From a checkpoint of a small autoregressive pixel model.
Training: adam_atan2 at rate 0.00075, 21300 steps.
Data: trained on telescope images of galaxies (Galaxy Zoo DECaLS), 88335 training examples.
Rows from block 9 of a small autoregressive pixel model, named by matrix and row number. Rows with one number belong to one neuron. Each number is 500 + 50 x the weight over its row's rms, rounded and kept within 0 to 999. All counts start at 0. Numbers have three digits each.
After each neuron's rows are labels from the 100 images, of 14976, where the neuron reaches its highest value: "strongest on" is what is common among them. Only what is clearly more common there than usual is listed. The data: telescope images of galaxies (Galaxy Zoo DECaLS).
# fc1: MLP up (model.blocks.9.mlp.fc1.weight, 1536x256), inputs 128-255
# fc2: MLP down (model.blocks.9.mlp.fc2.weight, 256x1536, transposed), outputs 128-255

fc1.403:530489507528600536608487496446545503470526454544474469490479555475458502632585482475516459461457529527483452492532508497442521478445406473476464525524574464499526498583540460472566496448458429487443522509489434582540506537502566462570494521542481443464571494435477463400490455594546563485481620535437505395523452510458491604604472524527438435470487434456471454479521529543501469608486
fc2.403:523407482530427522485398484504483403497430605479504431571436445513576488495498501438493469494493462431532483408511424531428470512524554531502448499554478574530485488499569475473501567529487487587492542445545509547545427472441519552404559506477530456527523517444529602495494473508480481502532543552531495402539599471501497588506541501420477436513474621475554472423503514484438474475547
strongest on: roundness: round

fc1.353:508503545562564469458461463494492489523469448555574572501534462452442544489528534501498489442491479419573473377585471458589467521497499458418459543559550564489463476515495470462438440606446385530412526485517525499482500474582529444548459475574494561490537541393491526541466477514493464449483581467452478446560472532490494499447462639396472435542554559547461457565481573525501481542535
fc2.353:575382493595426532528506470506553499438496515554569547560472408561524555502488437627602500514498481534563353493471612472517575443570506502463413627510467500527402578518485392487494572504534434424507403504501541466592428602553543463487483504485524469529461466595453508533477552512541452486559487529428427491544511433549484433507534427529536478588532438555512528493522446522475491443508
strongest on: bar: no

fc1.748:469449446493459488551450550592551427563556536465444566443445495501544499488474470464450478468443507544507496460505459517570525447478492468517565500468530551471560507544601504451542518453441573455483512497464446556542459555498442447519465540590438437544513549473459532455457473530556523587454479432397511477518488534642505447525508539503539456532462471470413429558458550465554571400497
fc2.748:470495425471409523478492590467457482500463509548523470364417424566485508505445435592436537567541574474490562495449518498539496578598490493538402562505466475593517476509464542608455452520478429575485514439520553470468495547458461524542523531467530535560511514511559553513475434449538485444571500467499524531478521502427526468488519443491504571528585512497517425507480563471490607575471
strongest on: edge-on disk: yes; roundness: cigar-shaped

fc1.573:506582488519504509575479479409475458496474556481451509499532546534461566576489552422541542436490484464586504441520479542388589495548487489481518490517504493558500524550496457466409489545468392463446459504534484455512444411573474526393502470514579380458421499442508502439519533560537544540504594544448545414547539519466520569504436568540500446481528479458481502524516530616437493521482
fc2.573:472509494510499505422548683542470442575460527457475407406489540488488491514500407595458487557556572457439560553546427488560510462498451451580525440481462457492625525442592506559545540531524478582551571548528489486483481551539493532474558540513537478448528520536392549473471474533410485540426488519484532534474486550456524499459421440397441517515575542509546464529491519391507542489372
strongest on: shape: featured or disk; edge-on disk: no; spiral arms: yes

fc1.558:514512552539596533418476397470557541402528462412502520547429480610500452490549498435491412459481583536519508450527467526559680534488563491545491481456504517494486466544494560516567483573525381499459581555556373565455523501499555479506474470550379431379482587468428500394513519487449510528465458495542513525498484638491442515511539503462536530563476486529461559443493467564471370376568
fc2.558:454480453489489549543485444437530480528500459569454468452508499405605464547565523508468492488514544484490395473457548481497418428492567610438459575577482546507485481557484487562527500453515469515471426564422573425437537488419541530458504372551543562466544496495566429506515570539520462449466445459388482523469549410549542480444551483541551570533421433533494439486501481495529627546540
strongest on: roundness: cigar-shaped; edge-on disk: yes

fc1.692:447496577472556568503396485528498425477444503531416511517468505601434504499521581460474445445490465428431437485475491438416475544470479496626438500526507467470551604601494397477500531511449380431473462507480486512529453532536500486548509535547443534473532575560565515507476541525614556530488537454483516490526552440460549516544513611529531454538459435439480473460632515408458457460447
fc2.692:576415608486483469449569510537578524512487567516458469490469576491577572500481521515557491445501451390484513508554498533427485403538514542451569478493417482565475511467527409509460564511453527484498433453548549566543416510429491577401542544493544537514513482494536540612483486436487501470492523516534529446580475432507488603553493409532460419492467447576580548398493368555484534515518
strongest on: roundness: cigar-shaped

fc1.323:579469507501412460498400520523567473438500455515525529489466486501527574561482549439506456484484503549525429467498501465543527463437496404502508475457572519560417533495521506542548476484555461481499441496445514482499501525475484543443552398577569448537540477444469493444438502583536518556439461537466511472543533475494400488539484489399545398487502534548413427421474576455510498484484
fc2.323:456533411439479547546511372484468465510568542583480477438528472453617558485530450473408596503520558432450541514456595544514426524506442589441404582537539575528539554514492457507427551500493352550492447486485521523500468475444415536507455434495488530463544525499556488542566552445612486466562403426513433520467525471511582401496576484541470590554437524487480439572515481548575546498539
strongest on: roundness: cigar-shaped

fc1.535:486472561508552486496497423472566517373541474477521642560478442606510466524539483481448383493501567563572425430470537509475563475509522488549519434403519515503585485499496507513497517528525487497449564565467421526396494492508563453487573433522307430377576503445480509425573493450481530537416457462545457545564528474459473450475510484515536532487507536479496581549567448576489469469536
fc2.535:497540470504574456542478415459465449509427496559441427411435535433520481577577531524468538442513526472501385477495478601519389560497419572425443529512507570573492562469416466550508504503521520569489371415556515530472520502463455435519496461557532523431502515494457339499521609532541481475506443481389506514467539412513500502496514483524540573554489514532468418506513476336578543553512
strongest on: edge-on disk: yes

fc1.286:560517588598505476513481574499594464438501432482502574477430504474555494493476487416560493505484493407559468427589443440460509479463460512494467536554574607526369499538483414467474534507450435504538546496499559481508474499562461390563535549538538503531525556481500462449529568573541532437471590495513407464505525499567499593481443527455532461475538530470432422522561479560465494442533
fc2.286:611561528527531532549508522479482462498533475469444541465529542511543508555506520507503560456460514460472507503478480421385449511463420607389590483519481434461433440405511547473511500478385495457474490485494599456549565462491443472516399578495522482462520485529548455553500544443472543521471428482526563486517467504539439522536431501580492498439531447445473516448482466603514481541350
strongest on: edge-on disk: no; spiral arms: yes

fc1.216:486548512605555558447439580553419467479463485394468528480544540536481535576487445466518508445466507522549421577595451550440558463423517412569533517460549520580478572483495485486516504540461494471412534491522408579463470513547461515482486504520515543417526559487512461431493521547551553602460470444459554381495530476459528534545392501467534488495525496466468477476575522520459506448432
fc2.216:522528463517420550528533465528433499485524495465465466561424487393566562490526455456473457495491422457453514385409459507507494485571502534508457593526566591549550538482469503565455556491513515596488461499496518526486569517350466511521476517541496520513466525473585517535438484485466568529470550569500535518527555460467421535523585516474472514461556565553576433564423541408457510564450
strongest on: edge-on disk: yes

fc1.368:560483521432493501493422461462568487476498506477505538454455553447600407565586572431421390444520555529481476442483458516444452505467552544503539463495535416495436425492494456459497591646498500508467595466463480576557512443551510526445398538515478465517573493446441521496497594536488492584399586484445531481548545609497583607527580543551552518456470447488568538488553491518443533461527
fc2.368:626510501500578465555518590567462519451578571484516500538559477513485533458430447483666573504406457507482440478518511471445522467497488487484489569462511496522402442451487485478438492529494470476511507570553521455526522574537366410543405518484550579542404548547565491479457479494527565502575516510561503439558534481518418326521465473521445450545501527447486542513565484483465454498468
strongest on: roundness: round

fc1.355:457504447518553489538482503527546511496463500492463569500524546504487512589479540446556551537494477498498474509438543511473544452430465489551499459487507518493540557583545448517502443445575485489416432512524331582412459450562557520383528489549472540424445483544451449491539485544434541462519422547466419471531529505452553469459472532442467480587477564496461575481527551526535439502498
fc2.355:531474558513370540473514422510487485524443525533509507487435530464514530489524494456500583498472566556553497503545509484427519465479531502469553469527497558592440460466516421524516566524639464496490537498475547490448456505486470552491413484522481543408515561546525477528515608489510492585475424489556493443554553485562595472495638483562464494550530563542513463485518466614456472435529
strongest on: shape: featured or disk; edge-on disk: no; spiral arms: yes

fc1.563:551569521442563553537459525540477386559376493501511411443526434557401537537523474445457558483521460451521479452524462430514540570425470442437523394492577552528517516492455540445508410499569539555499385500630577501516523499511510576523529504489538556416475408556516589544554484482476494488514441402477525533528461591477627496518513458480546510445470503378509491403393523495479511549515
fc2.563:522464482510480489518522411463588478448521499537455555443476530438525507541542525524511454417514579546508460567435557552447499445547477536417466497483471472521460428543432399569515501396401405424451353509480474461551513539539490433484374426517493478502551479510559470599465556477501508491518442559399511483544465402516478460502495481533506462493371541570433497486526460517538603522526
strongest on: roundness: round

fc1.641:399558440536449579367474464430495456492485519502413495411414417542518494470564469532445499487490521535424459524492500464530541556463394525519508458516539565513436550522480500487518452481560460526415517518531511524432497439469514509515490500578503563419549412404515512484488464491614468486504519416534456561475472483546590412497507491440561491539499526453488445584470594473534504499506
fc2.641:496396558572514516531519517479517496504536530490490476475524419531503461476439459501516443527470418493587490462533578455488607488631593497465408547485485478514521583530472419437489562565515451484550487496517512489500485593516470534477535465461490581517373537601509524543491465604426438422569582552486468504561522505408495528508476481522544455573444503560490550492512455449408605526470
strongest on: edge-on disk: yes

fc1.489:386531591418528524510530491560529477459470353456472405519520462493522582503487447504538517545452503455517483493550545424464571581550399479414452507528513584628490493545511472555488501471541483479465477425497549463468488582503471561509600412522477475476462463521415446464552598476529526445452487515441423560438545486490405538520496486436528536581472557528504456495539515540527504499451
fc2.489:639522509483503492456474550495424449461553516490542508417515527468475478575479527516513558505479561550490459555471484527601449390461465474492550414427483442456514550523550614400493498516472523501558632539512437463522515432515519523441436526444520466505491520435567486402453481541349549435445463542538557470478505508475513513520478511554491534400552436461490549523479417479497539548495
strongest on: roundness: cigar-shaped

fc1.109:521585496481526450468545460552531513437567467537499517377460555563411598511498592570543419469447499572520507591473488489499427493562395444542479514496526526468539496422449457463593466477499397424509404563575459561419491513587423502547375556548546476439528474498479456479462517487499559577595481509500565490546495571475540477547527515493521472549530481536352483504551535410476439500498
fc2.109:473481449496494461572522576492501500513484502525579520555502515480561477519502490463512583558490478587515493451467524487450476489563547568564433518472422540343477529473533514563563516380523497463468526469424569492532439475545479556514508481512457535505468482565437580511466508483530421575539543490471454496462387493500460473432571558521570503541481454528514512487551456669479487374527
strongest on: edge-on disk: yes; roundness: cigar-shaped

fc1.280:539474524552661534485406528442509514486319487506446495497443463570364482556491466478468531487542504502455487480560416369400494569533447521567491425508457480587500460480468420494476555517526513524519588554541429520502398410549538499510515563446457481426491432482494575506634504537634485458405499484425485508470497439453623540534512582419522526575454578515554570493481435484476453510524
fc2.280:517438587550439468461503539495566491468487494536468491495615479491451523477556543490544533478442545435587518454452518464391490523547589479420493484560498513503445438511535403468504522441426507490478483420390573406520409548495490555436517490443583485539549565525486514549492505498457457465563520557471477484552476441532569475438505508537509411501378444597551487415515492541431490466581
strongest on: roundness: round

fc1.485:589575571578649484519453453417489467435485580489435506489505507548446566558510524432504467525417505408519467434515530451445459522539483536519487525515499547592422627485507472487484537578487477369461401528522529525570499448555402434521463461491422493503479560571539424461566605561490571377539536462466529421542520503517464543627432488552522460490504515600546457433590504528441493468455
fc2.485:549400542532469614401508509569514465530454400573552497479514512552414530427468489509482538515571522479540565522527486470546462538521487522465471476472452544559543562494540446518516419473505428527614564475470515535543452504516535560451485545403545428489495457486457519501475591544493466434496515399453455532555514497439470608490505367485425565484499493578531542543493513476524521523516
strongest on: roundness: cigar-shaped

fc1.585:587488459424419481462421580491469445373527501360468552546338496485526460486441480448496479466541520577512457487442495546574585451471543490481544443528516537545518513501519507477541492476593437514497467511426399529526548489466507488496548558582494508569588474498500489435430541533521490552482557552444526398598544491552457508466452537461510458511497510489403454505490572410510483461459
fc2.585:462545417417486558466561420562504543510490491552524441427468439530564543420516398513411508548525595471429577518523487472513432622480514560471438588526484564522546490520486494583514541552543459584545479457498550568479414521515477517582474467544563523510571478495505533545585502460614434545539418392528413603463482551486507519511539387457504587541436527521488414571455629483631609494499
strongest on: roundness: cigar-shaped

fc1.571:576557499493500525430502457588543476478312543523507429428373444531429515527641528512423459511561524462525441497478501492435501528463450481572499456444503492474418483440489548571514425567536518536496589535575491484535504520503495469512525513479476378458465537410428563477576491521498545542475537407428584542477460585482567502521521505548467483568456533577515488490452490510524504476620
fc2.571:485412562609540513566525448475505521466472515526515450548508419491483467417519446417483456607486485492589507406544460451372548513580532505470432519578480557546481479477553377457425624476534438498513498441479536468491439569522480512420505452460519530548527472508488525546519480509519413413608557482541461444555522508543501520440532536438512442531405567523529510471514490561395475507525
strongest on: roundness: round

fc1.766:371509573468432509446550521541521529593538509356557502413493572468545572529518551438523453557487523566481444488520514571541528467494419476460560440476552507551525450432489527490593519507433613509476555457554456557374540503471521433455389503567479558571481433446510592450476417533465532577449547512566451465548457571530446525520529523486463475503469502504458416577432557476472490481517
fc2.766:559453488419411517506513555447526531501452482591492502463519393520474551487494510546455572453532491474557474482410477485474429567539483450483349567575532585611512473545499522545434472437498495530436412545486493407502473580484445522527587483410606509495439453544522425550531547460593451388590556447399407526474507404434491501503529546517420490550459592572501526502532529473538503535576
strongest on: roundness: cigar-shaped; edge-on disk: yes

fc1.490:515487558556509530533415578563514453426452547500385480596530534588489515519479541498437527552458489484489427488512527477510525511461359483603431525554407640473498422495498512546519520554537392562445598518420504543572501475547449454402505523484506486456474549490503478567543590545481505510505433542469508453561577416393494463596524507542492498507512467534477484455602515537523559519534
fc2.490:595456516543501497464466456522469443530541471541502515479434578540508483436439548567534501479545604443518523455449512572520456517603433448458413549504486428474531518472457463569453429422531441544573482530394500537588568489480481571526488589440617458491483481474442458572496553433512421405595545526387436479511509462559516533491490472464408594516495509549516487536591485385496464516580
strongest on: roundness: cigar-shaped; edge-on disk: yes

fc1.213:475531526486523433514538501462484424518527418505437527521552501542484537514462573486449464472482519492612523401474496499631535548552382508454462494535434476544587547501397454473535439469490438512465535449563514440492549509495516455492523455587471468349531384499505370469573539424506510501493494565370452453552500475488453474460597499412511454473501474585491447508570514388509442457518
fc2.213:419466497480516492532449497493494471583417573453527497499503579498500429513516458467550453530507491636490537510488465527391533487502561524532431459477560528399521407481598488537545567408430609537436490468563512562520482599539513467545498484475481510550443537472409612472515453460482488637512508483570419465455462530627507500491447511509460440500487557385465521522535469583521506467464
strongest on: roundness: cigar-shaped

fc1.570:473525543525540469544472481539511526427515473429500545494485536432520575571456438530551484525455405552534416488502506396417516492512509500533486497514492462602597519534543512555536414439485588443469440612555462512414504523561448529443501506580448500449606514466454513504546518490505630450407542522396489481569518462462476571456530541472537458485518437486500483497587504540498452430405
fc2.570:537474635488525623499439451482553437501494344470497575512543486591468490443413540552548477412472519464525438504546610422559496535465387465318481497509568552563531538566481431451535452527480505491510557557555466461516542474496547527539474416461406463520495576525550510522573636560511505451405520453435428518559580478446542508436562518537522486460486393475482510512451617486533529524475
strongest on: roundness: round

fc1.138:468497479488561491556465403497489486454554561458503508623459498582556516536530530445528433428470524512504472458484480589498515567466516485475439486433568511603531596583550504482486469427563549512508436600575501510480569541534490557520526427598453544429631613457535451490565566484535497468455583451578485532497609483456581436468570560465627553444517581476528393483514494487475489431487
fc2.138:425436554586478571541447526506540475461551408524537544505523532458478533486473574450478438493551497545592461516471532463529540524487536551349512482533528499477511422561463413471515533511475463490519529421446548482523426550420534560475398536463547528508531543513529481570476504525472464504457353481509491520578559450533546419464512448498447486521433482459558518507533472540547575489549
strongest on: edge-on disk: yes

fc1.453:475503566520566542519449498560439530475488517441532527488495427502467499469485558562550453443515518553524377441610496444554536520469526474529560429418501595471505466551536503482559426522570471509491524486589492451444582467523505428606503518508479580571487614457464521463503509561519483542427501408478483502600544443500517414476501586394478547506450531521446514582465614499527522453563
fc2.453:510465473476492473440469539454484500622579566443440462478563413522521475526444467516515501450545566617499422481498497499480533439569565523462484511443495526525538520581514540510468534436428462503461424384480523497424365569427545531418599455373460559557469490453568572468395482464480487546499469580564535435468509468555497554454525473501440469476508555441535444549548483468459516584464
strongest on: shape: featured or disk; edge-on disk: no; spiral arms: yes

fc1.662:432581509466510546464496448518448452517494495468536377485548467618559482589470478507447541477533542432439461492591494461475476496459485440573462515543553581522528552591502551463474485661550539566499491515554483509459493496534362451462510475510480518498501517508571559556633526505529451542507436383527523497477502569427520401550617445470455516503442549470500538473486589488510553442393
fc2.662:522493468473452487400522583468493522487449519492481503568430598457425462501578491582469451540503550620509573422464472558468508418541509480568573422525505441436564328426551513511539494355523590503450530474465481436515464446462537446492424526447460494595517441488490567468458456467460490581503537530514562464468472577538474644486488588512500465457549455503520489484496463562412492519520
strongest on: roundness: cigar-shaped

fc1.550:413478514458580518586454404450554487465446504520449493550540431632494463544427531437573466477440426572535452503484534507478526460449497461571533512535500495584517532529508546542558468480496433572504488638508470554431481547554431518482615383548381425450584583520524377469607553501549579509567466428488460494486606531484503457488498471580508445486478537514431503501525477629522433447563
fc2.550:531501416462417528513508506509520480497465469539495437474450517389570554471513508543511664544495526501506562471503593529549444509444477587459464575576443565438453505487503419562526528473537533492508486523396566448524457467459426502481344495432513617485566469531509508507462533468536466457558456445509456564450476463554512360490602516532461551543452544544531442519486468556552536519560
strongest on: edge-on disk: yes; roundness: cigar-shaped

fc1.501:505614527490532538562427485467534424488487432565449430397481482476451535479555487467435480477500577502528451538459515518615452516456394468454422454508515464482469529544504464536566467525573526515455516461577478525512497427447528568662448468513550493428591496392469556469518454541521517517559467402506508502512467510522665462606549440553578570464505457535472383504483489527592476496531
fc2.501:545483513554488509491476429485550438507557515504553585474460436490574503553549465561530549495504578480516358570507561486495506505551561489376493469548469557495459540470479449438489556534485544547489473498562490527491472540433440553439378527480482681549513501554492525534514495545496462482497401484574494482556441536543581404427510478472556507505464522445538539536522487513529592432512
strongest on: edge-on disk: yes

fc1.245:427480460466616503529513420445535480520475468541468513498541556523503474518427483466519554369452496493564511416508434485519514618565493432481467497488508566489461505543446416510362425570507487533442518429538464523441520406526495458544480432550520499488439574495423478530557594554549481458479586400408443528562513529565503541525557558509526461576422534531413411505578546577518380527510
fc2.245:616390470432384503503571424522593519515528594471489509574436505561637479559565521490551488500573537597561437531434532620500537415486578525531564570559472521488527501587523496526538525478598514567501365585455547480478469560458509578506510514538489493503489447607498511553468464428468481630592468522491483487474436483607511443528541452548534495513538475493534567467511449474436529529482
strongest on: spiral arms: yes

fc1.647:460507549622573451469480498577577546476529477513487530522581437469551506478494411504545443510443502496544440414590489463574488505480481560467429435507553524454516515578486461491509526591487433547538572537563507549511572471600568393513424436557451495476523592417506429494502535512522457459466531447487535461586545511563530526447462551478504456558419519546484538548518474535490491467488
fc2.647:609406504577448579488515431552517513475506522532552560526456438509546509502472492586663466552496453535539345460516539509486543483534503515428422558509506537492411563504484425448460606541540462479544442458519549467551454576529529474542502515508474477534418467531461492535469544560536410489523438514493383490539541454573518382525519415482526470587577467538523491511543472484490482426504
strongest on: bar: no

fc1.96:491554485589430584460495484505559538497496479421539543414507502475467497547545456396472594500583515497448455457539358455434476551524489316560482516530557516560484505537492597480520501537512487590510528416563495511462459443570511468457581506495523558495476538488415502525486528534532500594465522375476520463516466463500551473456494549486501469484477528479408429413428499609498530463516
fc2.96:466446401474427451475444576478538500495529580414488496517436484524549505516508426496609505573534494653473407510514504581501506441593465407582439497518481434488453472490526617580469545416542478518449482537409478453498462557507528502537499506555477474498476445477525528547460448542485484579517539504628414457492476489477438525468531499476447495529610518550509458495495476487436520438539
strongest on: shape: featured or disk; edge-on disk: no; bar: no

fc1.196:576446572554578560490444513482565507442514438489524521587544419540509555468502493450494471425436459506487436372515470403431552505480446405481538433474442482479649407463530441523519457578430482459494550600592494503521499546505479486497435482452479518501447561522443494554513529511510544464469482516422489430583437507393443537446479609516516454536513590498461534511518561562482375473483
fc2.196:440455483562380543521542400464571409551397545526520389469481444514595465546627515537518500517579534575510499506500555485541459497470541498490423570636427524541464558510478463562437590495603505538464371466538547439568429486405523595551486475508538532459531492588475507558571507429493402480545490501493429489516517452593587431458505446503558465583534457586544473505507467454547576484541
strongest on: shape: featured or disk; edge-on disk: no; spiral arms: yes

fc1.326:635439478484527516552427553483483457525457503496504474544468545572506515594539493474428404444525449430430413462522455435381601512480531470459477500502533462593435503408526418376483456564501524438472410526510520555567500570576478467496493463543492462476538552504538433537537510517465477401372522517407476475578588547474433551592437531572557466555537538532488537501468528463456505480482
fc2.326:562441471491508477432539459484551549584517550615486548611545464532571470489477527539545520468510534475534496519426346553499485454533507447519478555611458444425491484488409481591440615417466515492467432446476489428515510503439473514468559505483582487453503441571513507540520483444487475499555489564483398446523476442438454417545521473528485469513506495520529520478494457506478467506525
strongest on: spiral arms: yes

fc1.309:498553525528586516521392489486531510547601519507408539485484475418412430522506455436541524443489617519510524475493374587455402475456454469452483591515503515506555539461483477542534590486531427480483548454536557542508525543559545593548440534480598428427536520479560581513504547567539518452656506598402489460528514501449472590468574457416489460544554404552523476465531487526503424503564
fc2.309:418465488528458514503519498501485480535371513436551428548444479592514543621541538444439482529528416491570421445509494509407561473547530368626494466546465513481540398485604470493539509446456536526469490515467408538543475546537573566422515535452452405522483479426403520528511465516433532521502654485500505409555452542496499639488525557435532499567462596524467509485475483513466469499535
strongest on: roundness: in between

fc1.475:418443539499380540392472446575445460469527464496569448561505475479478584475491444532557545538626517454428454494569451518540439540532462477506436507480539663539477444489422448490455457578482503527569538336505472514507509527425398543451468570502463512560494559484491576507571518490518479496488565433536492526522557488470504575493555475559533504437514448514478497525461609518579442519465
fc2.475:488458471510382557504476492567552515461471487443645521531409533513507476393494456514577481604536453614441573595515531613482515433433485505562496508485534548401516520461646498530537457498555510498587514507471414513497475495577499529487478555474486540550513523504484553470534450546443468571504409460739469510501523529539526482518454525519477562443506522508576548547518543583510465459525
strongest on: spiral arms: yes

fc1.279:539489544476491539491416395445478496460496456510419470471457544498435473517547459483415502377504529463534497554498547420415487559498467519423530482503604426613457531479461379462454529523480463496468436487523536476499543426519428495630440482540482530410440512502532444438506582625502675473558507531436500391496513590503417598529479534522512486475421479482478470529533503473462520526492
fc2.279:436475488524508515550493541512545458514402510488493446520593481578529538480477506492503512504526493485561436554574469528485474459519580509506525449556441471454567516541629414546502532504498489506587441455494503517524337506480649554314588503483470553526496519488492564549456502508426450514483541506479488482534476494566538488458471428492473516491434498500604559514480451586466497539492
strongest on: edge-on disk: yes

fc1.24:550571620499532511512497547491525533479475520440484566531517501541393555487563586435505545450439471432545503437569512481463517566450432486490505423481515530580481516425544438482528431546450495471459506400543488532533463497563438535419511513508580433489523552462438593479575538523605548431485556460369535566487507503434491415542515498471530419557493403516519436471502498540469406483477
fc2.24:501563493512437516481466525521516440457560569512543449536556508486499412532539481524543463458468532514499481533522436492555452436444520554518570496488533462502488488514525527485506537465467478523464536469472641503572518454422500469582497591499505414537502545407449476562488514497452522553455339478461553510453546489540518568493453431544417481481397481470462430569475546341540552508493
strongest on: shape: featured or disk; edge-on disk: no; spiral arms: yes

fc1.170:515527511475437473401420559540491514532523404559350449495494421615474573473513595509472564461428465446511424453483519609500519549516388418499490497528510419585448452508461456472499485471488492534492504489522515443597461554474513454568553478477474402525448518565538454532465636524471544505503532510466409426565543480476409528468618522489516463594442504574429461466533508417497462457505
fc2.170:475441534517470481552462511568535443509448549476554467566510512521551505455498490458530494508470536599508569512481540499430534463568534411547436512519521499441495420457582454515462577442489524525496460587449443544564441579521513544479459457453489548572492548490507502540469516482436488478581577507587455449531508552531483499530542470522507472481467522451522521509541470597495472480536
strongest on: spiral arms: yes

fc1.530:476494514569565492614495535463451520518551507498381536584558576442492510564528679523513470444552426480547444462551550582500532409416456528533500469443555534461451499503394525569445450485472505441403531404454477433482604450504477511607422506557507473457483463470451437503464517495455573534456491479398517428572492532552437486516466565547519466432583429556478539491506433492522520530557
fc2.530:445404537538445519489434502469557470517480539498606498574537474538465424454504486454526422530454419611517521457513486521427520493480530445549493493513633523352500485553702489480521550487523595531480569527488520473498395472565578522429556492466525487585484474474471611477502481529479456548472527486596473484533538481581485546482527508474479472460493543401567543501497511569446494496554
strongest on: roundness: round

fc1.644:461501588553538393521496530465449464508445481438413517554509464525441529653532476409471480518492528538565553467585420508420598532457506495486538446510513481442518526526465479451499587513461458525446534591478460532473579445517483460424453580468532444439570423537559540465468551615485530486480547541444582372631481547529512560545460534482452461438529426546495504491636500552485311534524
fc2.644:489519511493512549456538655528505438594489486483588521476617443517483464482435494518536533603449500550477457611511474408595495498460434422516462473439458440453561501484637532507543518545505522504569571582542406485472494568525512523442493458378544522511364496574451536460511403523394482499444472515561449481472542527455489496482421553459443482469503512454476537537520458551481534496467
strongest on: edge-on disk: no; spiral arms: yes

fc1.611:468467629481579569496493532504491448492496523516502518549493487529489629545494527480509480422424563574548438451527497487540573558438442399560433421523554552511545435516549496510523489471578523506463540420547493495387596508491496475504532467547565536495540462557447552413519480555471503484456591500520515460516508467450548513486518471450588478491569523532514362494537534459510440509456
fc2.611:411476534546504523562529525451520548567440485491505506471548472508472470566507552461525441527531520583553383505486435534486461516545639461397603500513494403487522414528421490435473551526400537513450496427433551422407472495449537572496512564418549504540455426497416523503489408519471445538514500526491516448496469539527495506434484533521516452554550457479495598478483483430432526545540
strongest on: shape: featured or disk; edge-on disk: yes

fc1.621:544533523541542516510400426484482414435525504430465474550442495532496398582580613478438433447530469436540469467530484562402385487442552559435494460464546477508441442502449431498549502526491599405465570448490476513517589418508554492472485592548450459468543581468484403520478559581503541405404479556462522443530550608522534571485473491557563478415486411497475526529509535572485426518464
fc2.621:546455549522529598531501541532521505473527521468563536539593476533486496471385519512620499476415433615488360451493557442505546430454499373551482501435496508447517510541536523421458502482470506531578530663560441490493441574546468469492533478449460455530378515522521506509498529524500512578535499459463497445534512483557498445599454551553483471499521489407458667525538519519503573416436
strongest on: roundness: round